Rows from block 2, named by matrix and row number. Rows with one number belong to one attention dimension. Each number is 500 + 40 x the weight over the matrix's rms, rounded and kept within 0 to 999. All counts start at 0. Numbers have three digits each.
# q: attention query (model.blocks.2.attn.q.weight, 128x128), inputs 0-127
# k: attention key (model.blocks.2.attn.k.weight, 128x128), inputs 0-127
q.63:470530496489535531484541565471505484432551465492499478510538497523490455500529496498435497519441464449485492489506434544513548488526524436471508537555526504499440479537503518533453562540561523470456574569541527507449477494583529471482544530505482487600522543545507523527542449553422498426512511467516504474557492504514491514455558496571565529496448477536525479464489535499416470504439
q.64:500484428514483553477491454542478508487474489528412440442475532468502431452472503442511476521482619469506541501537508443452576500485548553480495507501488440455476482502435470445448481525543494489518573527532506467521558432454577441530493464554530506504497552502449547515442528465488516511508502490515501476570495514484466523539476459508555505426491516487542508536504490473505530478538
q.65:546483570497533465488535515500536451539476527539458390459532454482537522520499466546469430523531515484471524480502509546452526489515469507448532497475506559453521564470494519540518482522470577452479536481482424461491499497508491473584469470481521509542570525466513481533559474496482518494540568511505521490538466544525469487523555535496528523495520517501487429465455508455461499449504
q.66:542502456464528513533498487555590485551474520530535543514517520508460529522539469555538552518511472521557574506507488511533447503480503497455488491508503472445472566554522535460558497529485455412497437502517581508470510427549458541453468589519515477538522545506538520526482534529536489496509468469510494491450495464530478501513493439452464443473545489469462570448504489552420528511467
q.67:517467537545436532519487498477530578470446491495469464527487486491443547492479566463510507487564521493472547551569546450521472584456596455580467461510488484495430479494512508542459434501503548371471526498484496481549472469522443500522500473529517502529510446526445534457497528502515492499529451514539486568520556486523549581557408512469465512495531577512492523499508507517468500505488
q.68:582447430574495485416444537509464488473541490493492517494487488526506428457485554560519564551487549568486479459424512483463500525496414461461497485544522496532458559491488430440465504424566441479536474541523471453471563564509546543468490491509545516522549475516467470529504465509475462469456547449440554471525532516484534468508507447525504529494456533512455512516477500515474437468457
q.69:509501515510471475399563458458465414483501546455482520505530486496450510479505524465567540483478452565527498515516556532503476502525612481482497499546521561453517481543526429462434497445424482497544499523500483474500502547475500504499504445514510520512519552532512553459505479521523463480533521498502524489535500463480541516511550550500482532520457455570516454540482480592498528576499
q.70:467494555475487503501484485486421472435455509521486482557524521462508523598442520439532553543526508493535530507515487522543488545527460557477559521520500525511485545501489531469561464481502527517499498473544549526493531515571490528486519507509506492510544555501498480509598526449538443561518523488419481512476585534500420475475458556415481493577475468499490540401432500462431537462531
q.71:514514537519542520481534526550506498469522529498450486573481525512488443445501516485530489511489503534524546539478488478503548523485480544525475492479457533504547553492523511582463449535532471536551453568512539566507530467460525519494593537579531362517521461410498576447502555540504507503488519460465538561605512565527438497455497429471490479412539466482499546502441453552519528383467
q.72:568477466504539498557503585538489537531510513498485499473492479539565542498494552619574484500496493528515469508496507435476474470490496545496524577487489489527493526527514519485436578488536507443536453507468512515449467533490461462489474508429560515479498528554435491471481470448433478504473517539540469476471562493518513536526464455448506544480550433566522432464551492509508509509566
q.73:559457463442524447524471418449480509495464534520491482461523532563489514474471495565527502552466465466499468568542497549497474474543529537482500468551451519491524433490508467446461510475493573456497508507483459542504464495500484505494497520437517515469520515493497519531481507522453485541486466466488504531489529540446487429548463465517579560513510510526545499574538463524457458529467
q.74:567448509531525501509487503468506475547484534556540484572508501540491554497531493543519506589520482454572509553473441470516511505491515457491510535538523514523489540462547457559492478506466481473423528524537514510497489451510494532426486464497510516478436491470525565454425590516539510517488501517485530573543485534556516542499470442488495452510453460585494540464528562534449531502435
q.75:447436499474513480505466553561483474579525463484482479546479513471511524469514484551503540487454504516386512506458475464461500429511493554464528511486492523390513525481487508511529482495456480398522466507472490520507464479421470492510550464563508548507497464529483445440540434512463461540509498569483532503548495440482494460442480487569441458539475535501440535514514525497475483538425
q.76:516535542525539529466561479533481520503504492523413506568441542488486523497457567519529488446491458527494545415576504540508568503445506469501518532489495505546514505575488465488556520475523455472509546548517530442537500591531488488550471585423533447545508436504452528515509480450503487460502475522542527514437559531565551481428465449489492519505569506493490536542526481561533487460496
q.77:482518522472520471411498527520472586517500494487492526507490533485546484474579607503508459500438591494529450459535585526512493506527476488461531499433439589414509456567467568497476543520462566518546526556503490494492438595451438400514503531538492451497520475480482496417559481541475525462534448527451517519475503529445556412473519493504481514492417548497596544496503482477512560464462
q.78:499509541479511484529501491431549525445480518536434478489505552468493512526491550562587462500510486504588517535525473493520525533500554486509489453445495544500473525527453532477526455531473436524513508568506489548479510593497500474465461540445561457483500540485455531495478446544557528488535475555459500489486567448489516469484514506490521533562469456512523479418473452534442530509417
q.79:492537522482504518476443543524437495540467490443462481519487450548578535491475537531486490506528546517561450471570489531454492493556514473489549539497496434542513519472472472561550457459569467559486526520540513477515567546540538493536548480543471470441443519520440507524456521421510418497498560488500486467502513474532504520490478497506439518481464506489473577515522514542567491509473
q.80:478460486397555517496487520548519501511561525517465429526505521577498525504482473484543491529479487466475466503449468494530507454459522542572527490471546457486534460508512509484507497522509498561477478595477477516468527493435485401537489461523474509516562474449453498451439540518507516518539506485501523528476561526525490496549531447507487512468473523463505496520528445526454484469479
q.81:471491486542573425486517495494440500554483522456420463495472481548461451565460494549558482475459485445481480516516473512511523489519546468546473474508506467537466483453530427497562520463561429498492499518534515528445504549473468520513533413566472586493534505453516490485514481503507448578559524406512464488500522411532450541496473499539531546504469540497488517502516482457490501542518
q.82:470533550546473613549508549533520482574513551483477532620488476484435495486579541441443509463534524587468494568518504477527543496532536479515569484535533495448465507520511551531492434526554519535516463480558483481517514467479560490525464544549483461518483488569542423548488482497513420526481535458478454506475515517496524530483502519411435486568502530435496525561463481535521529483490
q.83:502461499547599492450516472578441488552394441500490451448466472530453469514488470482521468472532511509527454449497461492523489497499522533474505512501552475484465495496467503515467473507561476427518513473533506487536485498526432495438515485590530471506456531482529489510534532576453516540471468425485520499428448554554482509458468478486429496552534470471494533437539516534485466525547
q.84:504505489504526503512539489429486495481485497512439519476435485453525502526604532483500536476470522483472506529539510528519498436470504473500491487535468411381519497506512413442462500512528460496484502454500491527490512464486523498446459567539508528470468455492517466490515491417526487567480467450480486553448572478519489517570441520489500518464589515556509536547508501519539548489479
q.85:490514536503519492548499474440487549479484469516552491517498506463459461498547457561472547486477535488504481468452551523466522491477503471520520472506524534470531510526478500496471506489418562531510492525489495592532515455487446531533474588460519524493497542499497491483498553481484472520424465481508494498466473509538541449514446446448463507463483465538560432444482457511608525486522
q.86:513520534508543520494516486536545506579556510540477541521543469522426476456510463457501538468472423503481445502532472485458485511497461467475425538529485535484471472480472494572527443472508532526519522451513486454491505484508593529464461549491423528509488457540547486503476511519500509495475488508502474528507483516511488460513507514490474446520531524451503432511509480534546456533473
q.87:500474606422518465573494439506510486496442511489524510449489477481426497532413443523453515438471462467546487456489496514497490542500529480520524514486455498500544543541544490554402480527470528465492525451555514529469492552535511552492548457454488515452536530499522516445583479483462514477579502458466495559525479509518418517516469531490489460431482451514533467523456538471526487471487
q.88:448477483479524561520514494554467500529529511492526543424423451497466518519518558539446435496442489516566499513483526559483478479550496465503481487500406513493500485468552450501605482467458524555510420542548472461463463469471528553500490472534382532507393511532501452534452552504477475491481507511532582505508551479532554470405506429489543513411502536608519537544515461528545521518435
q.89:568518458501489492505500462422532479496464433524521488558488522496477502490481525504489527505523500452435464547506452529438606553486427473471484445468494464528499528460451548475474452542462467419438526517455501512567456499507484547510540570576539504546561549450537528506537483560543457493527556545492507495522488541488477424570450540425479451524546514476479551521482510522487471520548
q.90:440594606479523539531499570523551497380538544545491526536493557483458461523469428537453462541554454572403464507515565489561541468571487545434505523491549449538457572496489540492379455464502490480455516499501506474475507488501505497586447480477496454562483490532424490494438556508549521459532489494504525505547506504486561518497475502446506538499472529467537500568454425488538518495481
q.91:522542575511522544528528502506534518511555463456448600469406502489485446539498483447600476468546444477470554473477507414540485573578501536515545504486517519511513558529457440515531525538475505482466543451449507507450575513535501481495504517469560517497458499456495521561536615530489451474546456558507435458477539451497445471458492513480464455451527479484540491505512458610493536448525
q.92:493440540501438546467463483506459497547502586518481462499558522573522549457525466501546563453516522517553543533480540484500465587552456543490565506607451493489532454468475462558542437512535551472502474455551473476515506539538479411471468484547483465536469534589449455575541478535534417552468449514492473476435534513504459552548463556496551526541494556450504502494516414494507413423550
q.93:547480526511523446418487532463484560452475471471477486531525517471470507506541498507531513505512507514408483534435506450492491482531421491530457520501511451482566510482536469562514467524517508487511519531511554504517504478468496494516484529507552430601600513502517505488467530562464466547468445513486519498551440508482482493526379504523525469495537422500529484466538487517521560476500
q.94:505480573459545476439507470567510553397516526486440488466532502402482432493473496462500487522511432510512473453483585539550483580468449514527454447589415473541479432534503502507548525462550470554458502482431477520473496526571531528583466514516495501512516485563436505420506523510516482471487524431405525498538518471520549505568438467497578463426482525516532473542504457517401454489476
q.95:496474508517515497476534440480507492431454521511522492524534499439452497549509523514534436477530489553487540457504505492546528515475488509502505552509527515499491533472523623490513515547529536537477491461501535496545503480557487425512492549470494483526507461528489469509492509567526519519482545545472444462526511459486421456448501568477497501522508418501488524434526477481496467449551
q.96:523514505474525495507510470504583562506482489566547437454487513498500473499421508526506525466499440517462536433416444498557483504525429565533506562491448506541502443475501530479567510540572478455461438439481531473524503516482469505483486446478476480469557499491484500558568510441479497515481456507533463486472443534494536398499491567503476557519498488568495476527478458534486498534457
q.97:467565443431562414487462500495415526539478601492489559520439555550496472465497515530521419481498544532552536441546505472503421489480534492553418519505559527504460510535439521437433454504492470559457499495503405495540505508489542585459551511546540471589472477577491568546495508403520514513524484530516506515496551495455520463531512510493511503451495513520505508472393554555515466483469
q.98:475439582505553481519517486472517524578469538497495518538566472483513531532474515471490481505573527464478558479522449485483531485461519549483508503505513464549569455446513515529550479456530525468560513540453515500487411464444472536460469473450450520444543453532479420501571564520510487510550451530404517517545570493522516595438546550483560510484497446449434467456513525479498575505526
q.99:479487505510526553554492543498553527519540493543434467553465492525487552515435515550472594469453525466521537530504502538493449513457553522451456564497451463539492523493536523521544451445593518467435451512531503564470463504567456489534502432531466446440530540503478517531501435584520491519473556422467531471419514457535497526485470514585486432494521557570550516589485538554467514520494
q.100:491479538495612468440501429476421487473463538554543498558530460508509452490471423552495514413491513482545490477484516538449527452516472523456532462434457451533460487512457511545501537481554499516449467505491536523494498507448488474546516441473435509484474435473511413493538600468460446524401526530501490511472475491565544456451526516478514472519508402407483479540467590514499488416526
q.101:457475510460502510518524511456485508603506473506533528498524491506477490467413476489456550501526500520568536564589535486522494471463514445509470539523536477492587470475537477488435475473475539486538560566455527487401436560468508569562460499530511486498577469458470456438484495534524471511490467440501529453576512493408519505490472514500422475503462544547411429470508494456579501509528
q.102:569508470465494477531524531545525429460520555491499558533514482523486529462452528517474525441546525448476459479507544537524489465501516524496488513476522547395412522506517553432431572454461512532519484510555507493605565520490458502431495496487426559537454467468510539477512567509580480567518438500475532487534442525552541464447503547508539482519525496513470521505514528495526508498465
q.103:572432439471557416536480509494503566471496483549472537552537489493563487482531491454482511495517417560522500536550478432510507442513488508475495453494493531443501416532503486444512506566523427525555476465531487500553500541489428497480487391445429467465444541506505474544574430458534496435490503459487444443474408553581478478507556402521562475510520531486450491508499552566539531525523
q.104:422455503504538495560492548470537476488431499477472531511535495524546554510535504564521481489542509542500535444492531499530450401532508489594547469530502569553542470508517552502509440530421503495528587569489471478491485500509463515572481514556528498454564577512507438453485527568487435556506535516481463552493530580523498493533504433505482508504432522509460535557541415485549496543535
q.105:448480463524488486569553485444465571516507508454468449490504497510505485510508442560482523495479470556514506548521504512521558540497473572442475508545476494533595590518523539476578458549509486484489494463434535504478489493493494492523442468513534506463484484481510535478451448519511429546564544528440444527508525480520505521534489467509482535481447495466507526544467524548488500404512
q.106:533520471414553485493556490532482507545507464480445543577556524503468512470496531443565463463512519587480488496468495462511483434528515488530540491529474452555567509519525498491496586486522494437555551515518569479597571505539462534445530470475463474518497627487533467471516464438525546502497572533467533533545517468462494413450512438458508497501507468468507526544481517506447457499410
q.107:565443506446548431551510492447484529569486470502397475502506538528479503572549508527507460500558432496525477437462513522523540535528513476523528502479513588433474490483423525452564571542499469520500466525483458583562478570484561535557504412417527524497489515465554510486533586474532430483585513471503553482449518586473462519489512519519494432519488550522447442487491547551425500550471
q.108:477501492458558489471501526501544493506520460553561480524525564479495569495506498462476486437549549489537591531554475575464560514463595497468533558562532515454608566434539525510494461501542571483512577509461431579467488512460447468528464547550526525484557535460561486534489500537444456496525533439502527563524557460488481550501515493448574528509477460498516460559496592455486620455500
q.109:490534503505531479544492518466466567488551475472456484502511530534547474465402560441548452536567535515560482516466469507411442538550479455571443481529500486487460574515460539587555491515557538497528483492488578524491503484481448535512542457479551462468477560468579464554462486502505495467465484469549522555437489477468490519485560518409414502487463488529534484481479506449548498547456
q.110:536493474496570514492574403540486424515437499469460488478522574486462489519484535471522537550463512497559499456494531515409498513512535490497519473551553469531496497517499494550554522473457500536595518447522435438501505478502472532463491520504476510522514484530519509509525488586521433517446479499490530476588506552481572498520526538468465499510468478479478442467497517499435556485536
q.111:455566486466461440514457475471544487471549522500435456506417497431497515508498508491500553406475454491471527443499538489504569412590550519488475515553430547571470499517487555575443524494491589477426440507500453534512549527506540515519514537495509536504513515498431496513582429470524489507549529404495473466439498506508597427522470484508469453523558448566492445483465577549517429532523
q.112:583490478463522448515573481504481522539460403478494510474505507481557490488437503508490453501497487523505485481508542459496451557491484514555542481518476512396502501487473545547504462520457442380389559503527438461524531449499458497540523508467522496522456484497580475557548577582417502589475485454533499520501500504526492554496463529443465506470559548488514480496472518498533507491492
q.113:499484469539554516463538539547544472506472511547541513500423509477544539526513516485437487538506505463448524443529508436533590409530480507520464482470469518545520442481527459503485513564581580478465450463473459594435581558564532435460555516420570535567612477527501501600513571490463494503479564470489553437548469555467518480593449517593440502475480522534493443495639512545489540534475
q.114:480511448508498559472515561527473467467535424518495429531545459503515568492533456535517572528475535467462451464480496498533608501455532471461447530526522503539454564546507464531509493483507550465507436449541500595453578512545476511519572535483405497456473502374538532570445499476467462486515445522500446476519497540521494522476532430591540483452509536486496486559494495505514553516526
q.115:465515451522510522461522438492512456561551530486524504485511515616446443465492500539391491507527514493585566531493504470484449556473512540459567490522450544454475416544491463496486469577465442504501433494512464539533491478442498427523458471458480595512443449489446472471445570526464483517444473444475469565464541513484504487525492484445485488500481497462513470418505498484475556532514
k.63:518508527499457362474510490586475525512518552552468532486458456482543483557565467459503489508488491459480529528520546505498547525507548464497463450471498529461481463518494540555464486524447470517493458477448448484531475505521440522507444492501412499531526481594456475512476499529546506542531439430509508491577523493532550464508470488468520454480535480525550525533466495503505530560467
k.64:439536544455497530520448436551498480475492475494439472528478461478445523445501439569522544449481478501445516509510488506580447474467483519480512493512472501501588485487475581522577513530514437478508489409475484578469480576534524412440543503490499492465500524474529456460500529540424480485561570467555485494569500512428473467508499455552511458440473488535555506458470461552464494498425
k.65:454518479458560525432506451501552466532475534466451529466492517501408561496499492481496512504538490505557479573518420524483436493468471512534405549549525470547533485524571527539555484522514499521529494496493504494490534431493469514466546457483511513462412525516534496462541481382518568444477509487572501460521471536491454553525488529515482490540533491440478448411554522560513576430493
k.66:519561529443418440507536511514452486489430431487487498452539519441496468520503453488475477522568540448523495500514519551433524522469490495502497543498459537508531467545488499484495522461515431501499501523539517467468519573433503475512498510449501517436463485510453537508496495494551529540507514503515539459550470470500461541539472544456516492464410437536473511527546476450480507479486
k.67:489473540554498452516519530457516478453468533429476456426555502518477429506463560483445508545452480481391536503504412483481475488406471517452449522578440481492595451513411480497401525497483509486526478514562490447490559522538554456482498527461471497439444447431532509534459488476445512504503507432570528501527445560500499482489478442572513510408557557499467478493443513542544521437570
k.68:498492469569464512467535510534473498523485495487537462562546513516493472505515549530488503506532471436562531555552528499547549554537478465530505515475414513560528437518542549470540469475449503549505542510499484547510533463503487514519500543450534514470482540490474414467542453511457514487503437526506487511515551491532497539465482502465498536429498502542547497544532437504477494575473
k.69:496528495503507541471520483424562508452478528555435471498466538469478474487567460574604479488484509515523546516562482525535515592500443493446523531433488526512544511497438501494508490577487518564592477498498526534452550447514512524511452459458520555554527551448549442480543439477539505489532498511505513469490510474533521451433521454464531480463444555516454542480521502513533470581483
k.70:526485511556397480469484461502580473504554532561531491468534539520493481533604473562462523567468469563512456484549477510521473514398510532478509524468561527522452503509596457525490479473561455572599455508567546482527544488506531461482504450479558505460448479507555523455440543508469492440474538491484495541486478549522518519546495524505481549512507492496389529497451537546478506582519
k.71:471489466577431537517465512515442545537547443567490502545485455469472491458481443521462544515510492494466499457520472496579512515440494440484537458578458561533425441489521588531542500526536515548593556490514531428458492583542520506486494547508555537495518498571488463539533482492538456535569471564462506476581451538488537547555442543453539546540439463515522455475555451569463496504456
k.72:494453514515564461462444433485501463595485454511538524476488578510482511504483521540459519533524529439574592569471497509433526487474573558496472475488474509556572529492506463513513455509459464480530524519467463453530501464476515566500560499443529493459534497495513524468462534479459612453518521442495532528456570478508450472447512564461512479513440440518533552529475420479523552530492
k.73:458489533503503491509439435551555476471469407499510514481431482484520486493495495567517485474484514502493505467492460431520546499511559473493521436447571496484568499490516494468424461499520470462509492510474497531521508469505473450475527442547520562478519441506514513515555448486476519466527547475533475473498598497440485471488501503465482462511469479453516527500523464450477459488507
k.74:529483469526471458518475526476532467550528507493418535499602512461499491510507570453536504569538546476530561511563448517545517525468535517448529493496478530504544440518514546500466528483464542471536520534597550530549522497516544516532501530447563527488464519556454539591480518525475477476502524485512489459537475506491525555498529516498494500484492508536500517577401448476446528471563
k.75:533507485437551526527533513525460507519464496485466528539474506499511573511393447508477430539475535529566521536487540499545532484474463468460485472496469444594527497483495530545525483474549497542539493507475462551455517485536561552538555443455444512481499478489475501557508471472559502484550474562509578470486556432456491429472428527447548521522503504480568541501516539531428499437496
k.76:498540470468532476539476493477528524488515389534517476485518532501416552557488449449503548526490507476476510499463506430501533474504520490533558493516501474500581526473511531515486528466444503470514502496544441445469495450463468514443452531403545541493483530466595451457446513540437473576519443569511467473519507494509519438574426513517504495465459534536527465460409514528515513482557
k.77:566464544497506511544564461469514503511535456545463550532438484525444427506565524496483480560466467500481442491495479490546487476503508499514502390596515454518539467509539467480481466496485511492442523565437456488455510455503584511540516502547460527591532590446529541493473529450481491536486505533515522434500512483456593423514393475536485501486511555450448589477549483499529538498500
k.78:482521520502495511508529430512560481517480477485497467484503469479524490483545479515562484553451547488525489523519478478474495507472564524497483525601439488530522485505535526492482477509513518520494568476515484494500528479533516542522503464486582536445536489476487505517487516491473510477516516455504551430501440527543578501515515509530477526510464528473425565505490523558475536581485
k.79:503481441510479535471524478488530487534578511456613582506546530486500448578494458514489492552482545524555497558494468534547473512435473524503525488490477464457411483491528508514485480523466519517471495497595502506575491468551559506463488502461560465506489527508446497520529496504495444464495464508479463532573471493537455471561484490478452510551514538576502505518459541532581600596503
k.80:478531450478543536475517448485486582515441459504462541560481508456553522490479514525466500517485575529509522490498472508503445517443492512485506468516497459480461540451457479489519514431461446526513468475486474553452551526512552478442542525448493482492517490497503557547526467476538540490570493480469500407625514487472512466488522537441502503524418474488547489494528531499459482491513
k.81:548483458512527453474446479495539537528609510506556510514461461487454498501529499527508443574462561504467553529488540539472422557412543508462457502437491486498557528472518547495527524453426440527504497501562505572531528484511521524510500490390583477540429506521461528542525423452503526464490495481462530449575523502443487494490520532468510529510493566539507519568528588534529442595490
k.82:555520483472532518481535562535531554545535552451485439471461558426500482559535524538469502513512450541438494534476497568489454513529466553502510518528447465496482488533440480540470507481527463563539520509535477512493502485527518507457576520466457542509540487474499501466425491583507469492542497569503496497434420524562464542521437484490514490493465462528534515510530450572537578577511
k.83:476514484474504467558546552475511467543479455546505532420496563517487495507535555450476476515517493476528492542480491475476513533446502528522519492446438514482555503453568489519551448503501451463468534518554486508502483516515538493503488482416549480554508489553497517474516572489449462468530510462519534505557484502422506478547443538496510572499518521582503486488501548514516473518534
k.84:474489562456472516533483495503560507450457491463494436481496496484483556506504439515533582518524534582411533470475486553494510512515485474475509481486518438552530523549458514562480461532512550452554509519525453561538419581507555470491508497437504538539505536529534454527566498509536537468571558517500477470525464478440468455522457464444515465533470500532534465528530490521452477525508
k.85:530494457454493512541548493528504498505475451551433538529438528484521520410512516565483494571507542498524526436477530566497511554510529507519499518518533471453450519514505444514498521566549535503465492519448511464479574486565476465546459508514490543554543488524487533500489487511424502504458557466505564521431527479507477529497445513502496474507445509426462505467523487507520478504494
k.86:535494478478622495475509488508528539458534545451492500479522521476484487533544448491497501415508489472465546538529468551477490471520449557472539471491487444473579500551468509513482490579517507509482481450513445578472512450521474495426491544501490505494474518495565485497541512482511448483440474527486498518493461485439419565460512487536471469533399484517493472509568482517528530490469
k.87:514518484485482500456500480504523495527518532543457518423479462483487482512523462465527546591537518509605498531452458511521578461428518491454453495540521504510496501437516495568470519531492499527507502482510517459475482510484477433475477489510534546566483496495399556473495574422559462414470519526520505494545543520446527555533403468517569507549476560502486546478538537522507509509417
k.88:490557414503575453503539530509420470534486501504549511559460384474496473569430491429564397579522553459516478409445509600539445580515493459503499538439587591483509486525489449517524473482470510473486528449538453540538457569550480538516509479514524512518553518471411493551510485549555420553520572569468466469494485508469475453525480473515479469532482504508538485508497493472454515576483
k.89:487474531459458447472433459508536548488488508420484438468525487470597501440478457452460522437553523528511489575522428482539583462497505558588484574533457462572504519543502529527520516443550508487532499515512517517483544515483494473503527490472527492451458472504453519523484521471467538469505589552472533482478550481462443542515427521505454481499453495545543549539556524504415480466515
k.90:475528491482467537499529515449520452532527493489446444484492502548527437482464459532477588495540549576589565529490531519486477423498464496503459493534501480484438452555438492525488471466500487520493564452436476517471582565518507506440574486475476517549503461483504503458522494494470506525506453516414466471548515485506426540552500510489516491588534396538523449488484458518487582468550
k.91:521544500433565460548518502555504501454474404491467489473529542586548424538556502447501557595441502513513558529451519513446566438500531524498467470527515484544462465481480538526522470467605520490528503449481482488407555545517453482566459500541528478482564498533446506421544521554437500523511542492432530515578478526483485504516566503483515478467425492570496425520511473535535578541511
k.92:544478534478475527465477533507552485501517493518551499487525533558552516550511457501510415567506469497495517489512519478485530530545484519528589472411562437549535483536502537461438456463545394563512518442560504490515498446460522542485524526487464468504560549486590522471477500471520564522536538400564377500506475461547487531553488520486519510475459418506523534472521565532594477513510
k.93:508519527495481574463420476527455524468522469506487440499499532494517577459525452518467501507491522498485538486536551510480555527494501509483524447498533471508498498456516522507524443530570488507511580543461504535493545468496479513534435533471468451493442546607531536470470489502421515533488459498485514560530485471514497497490486548436547532470408410468559517505533518579484473433464
k.94:518501531571523591469495508475534522452525529503530462536562495547572469604489525476439535563527557524464509517507545502529512478477519501514496449467485522445512556462547398510479508417509402525519512464525544522523546481497564497527521544555482457492473491505449494484566469464558501560484510500501590427614578480517501488515508425551554518502410445458487494480531515532432466453549
k.95:520564512457484471524558502539545574546540422516445486461533496555519446498597460480434493483484513463493503489476501481423514486434523512453469489548476449454519496508519427526535464433513537539531558515479514471453490528566554506460485498480529471488471510559524505487466510445495539492459450480552511442496452562505437513576430524511511510457457479531494522505516469542487538540481
k.96:497516519523530545477401378525497483548478468520435428503527514530544523517534459495449483499596553419453481452516523499429524495541525504527546537461513544491488474478512450505483535456451538542601564499472477509493485501444477483558503482468515488518454442579516489500452498453499519525495467477437541452521517513437406501484479519452465522544432471459473521516485559438542422499573
k.97:482530524463453529503556547524488476479537478482546495513615500471490552526433510498395572536525470474569533509506493489561534483542516511481489468545489571460459498508493480478523551547533468392491517531420527463565470539464526466492472587452517487437492507513475555445526566467443497550532493519586477542470542465504488534496475533444459475448464528500481466519561480472513512550500
k.98:479437472506496484557516471475517422479437492492544478470404520545489544538512546557487497503486499454475525529549479486399436477553464492473459483461452473469547514545572443495503487447526496492507416469485456550529517502467458502468434522536527462486543511467493516511514421564440518566493490444493430527469572533528468500491470529478576545487467483458528451489503493466538507462506
k.99:542456471475461468516527470575515498578474437506456480508537506462553437476497552469496417517499496496618536477507503427538443541477530517511443443445480457516496484476466548487391574489533466514505535504489431456517545497474473544505434499522526490609449532433543465467527484478548466432499413453463479483574504583503544539524466446495541542532521498436511431598506579468530519481429
k.100:531534475503515441491510485514526417473434473464438457533521505548513487453443509556505521485534520526465621508471463518432552518497489444548475450485500525538483491477487489446543528510495525527540501480483516478547359509443487590545532521442471418521463523449512529536494408515393482520509510495492474501540572521488456495444550529566558421491490445488443478452501551552516521437484
k.101:496428481489437479528503452528521529487474473482511486509513555492514546452479564560554441535506488526506522460546519500533486553515501452499548534450427509468530470462518487548534531488484515505498472538501476491488576530490572528453503541540558485502423526530434381504552435454488427527550513454547503538525452489429569516516493460489553497481475527515527500550508500505490516528582
k.102:500538421500470489499495498488569449462491481560519497429521485546520438475525501478436566503542527468532434512446456511519533479499467499488464531478515437520554516496472449448450506541428507537488467503521502499524465530464504489460538564464521496484565583605524491490455421550556491556500482484584526516461421459489569546493475408471480501501456476522523475500510431495544554501462
k.103:501445537495551458525514452486491511528442449536516502408580425578519475479526629518557519404594462502472523434539473570520534469436510527443558470495454455479419427478410561565528523512476448451518437490460434475466404542564500511503488509488501493541481498510551475443501507535518520483526493550559510484512548505546489494440442511518462599501426489482473435476521445451473502466493
k.104:488460555505495570584483460530485534445510526480543534546527548481519490463491503485460545570524506499514473494474472564499499490517561440518530484534517495501527515458567537477486490493488468554542518500489492522493462434517550441510524512573503491503494402531517464484554575496528532483521581504461531459491507496499491511509533510485520490481539616476505520561574556583474532508448
k.105:539475511548515512524480471526506466514590420492473527503548456494497484482470498497493491505520547504446541533417576538510464545499524461508561469512430557449468471518454506469511522446489446571475451470456507516483469504483431538538435506457515551472515492482485479568527540447484525437560470505507537527549575541462448512534431501515530535437521576457477502542558525477532495554517
k.106:500549532482536482496569537386569442432479512516557513482442503505463530560494482511512480552549509422501542489482457533551443494461614475483528480500492461515547432480456556499480534530486477480501560505533561386477480539448511435493476533503553444446552512513479465502473452575487517487554495490510567511517435552524481485528461493467482544499489529490490423538401473453513492514547
k.107:485445427459456509497450494443534459538584507537521507470495513566545529565512411469537530531495494528475509488520459478469543483458559531496547545461480490510479498495532514518457461478515429433484460454414521512489544534553484485486483594506516498499462499514487498455541575483533590500553391560544501534488576444530481524453542505556492507465522425568451456443455578512523451484444
k.108:587536441544398456548490427548495516596503536463581454523524481450512580551434510511506561472524454527496527517541517486458490525448480470499444506433500446512408554460490501475548467453505438525443479473518562518496526552436541499441540477483552546463543550433499448495412479436537515543528430473441518477555479539456567495483436518550467507460511548527534481493477417493528488572460
k.109:544498456508503530520459493539519476557490512501432543529434499515461537475461419515522472418547447470469451551459525498568485522559512444468528511495527502398498502518446556502546504476499482466483542503530508511452501474471504491467441464524605480484443400465505543494536475463475525462454424457486506472539502563597532508521489539489510469496454511521507532434440581508401487502524
k.110:491557462537421479520406481434540520482441576529547436497491523513459498497448439561580545476547472497462500489472522489440475526551464525505509490503499497455532512460548524508481484522522532531487470521512484423455493495461520520480508536542475501548499407515552512493446526467422524452490505466546472473474483499484511500482477475492557491556495512495544525463541514450436480506501
k.111:486504491506432488476505440521483446522518479434440523515478509501573517538421520471513484521498569499487533437509454580499512538432486491513462481499490553596444490449558569516485511546493427463505542498495489472519425408547465500513507445489521520535456560556537513439531432468511453510520477445525549537522456485480521445494484555430412475521466463425498488534551514455516514502522
k.112:497469550466513494524406442463485513520537505513511499505575455537447456494463423552454585460497506636489446497536527480582449488447474483514494500548507489497493501563532552550563492503494470545495520441534528504474509490498483529508500453533494468458549530517503533465533496414523523467515564484511543540498451540459540483493581485538473547493467447521488427544477591425453517486523
k.113:466488455447517483572488454424559525531455557510488493523469483507498578537544613536510493586526482535452508499480430431400593508480554492485397449505529439540455533488458538571540448476506526473550503498460453530506497512489496464504583517482477504522435539547484550408560444446546458487523501386523410434538596503452537569473558508434499522523503458510481492526492538424497531498451
k.114:492494498494486515555505459463585467552532417501457535459477556494534558456507573561515459547474477545557508471474483500500497504475512452595598437470461407433534479495476544441483491506471517471467481461452525441483418473471459549539473529480505533530536473514520459518465470494539419497451585437558459494460462562513537494562500511512551513544494540515476516469461504494529460501426
k.115:501495516518442492473405481496513585459531538586468456505504509500440512493510531478514559485446504559510463541466492485491532504486458523472522477497491412494488480521533497464552513495552492462478488509475483478524480499424508473527427422513503516461584535568510517514575468450488513484556505540571443521467485534500487475552439455478524545459427462529568458485460511581520477530467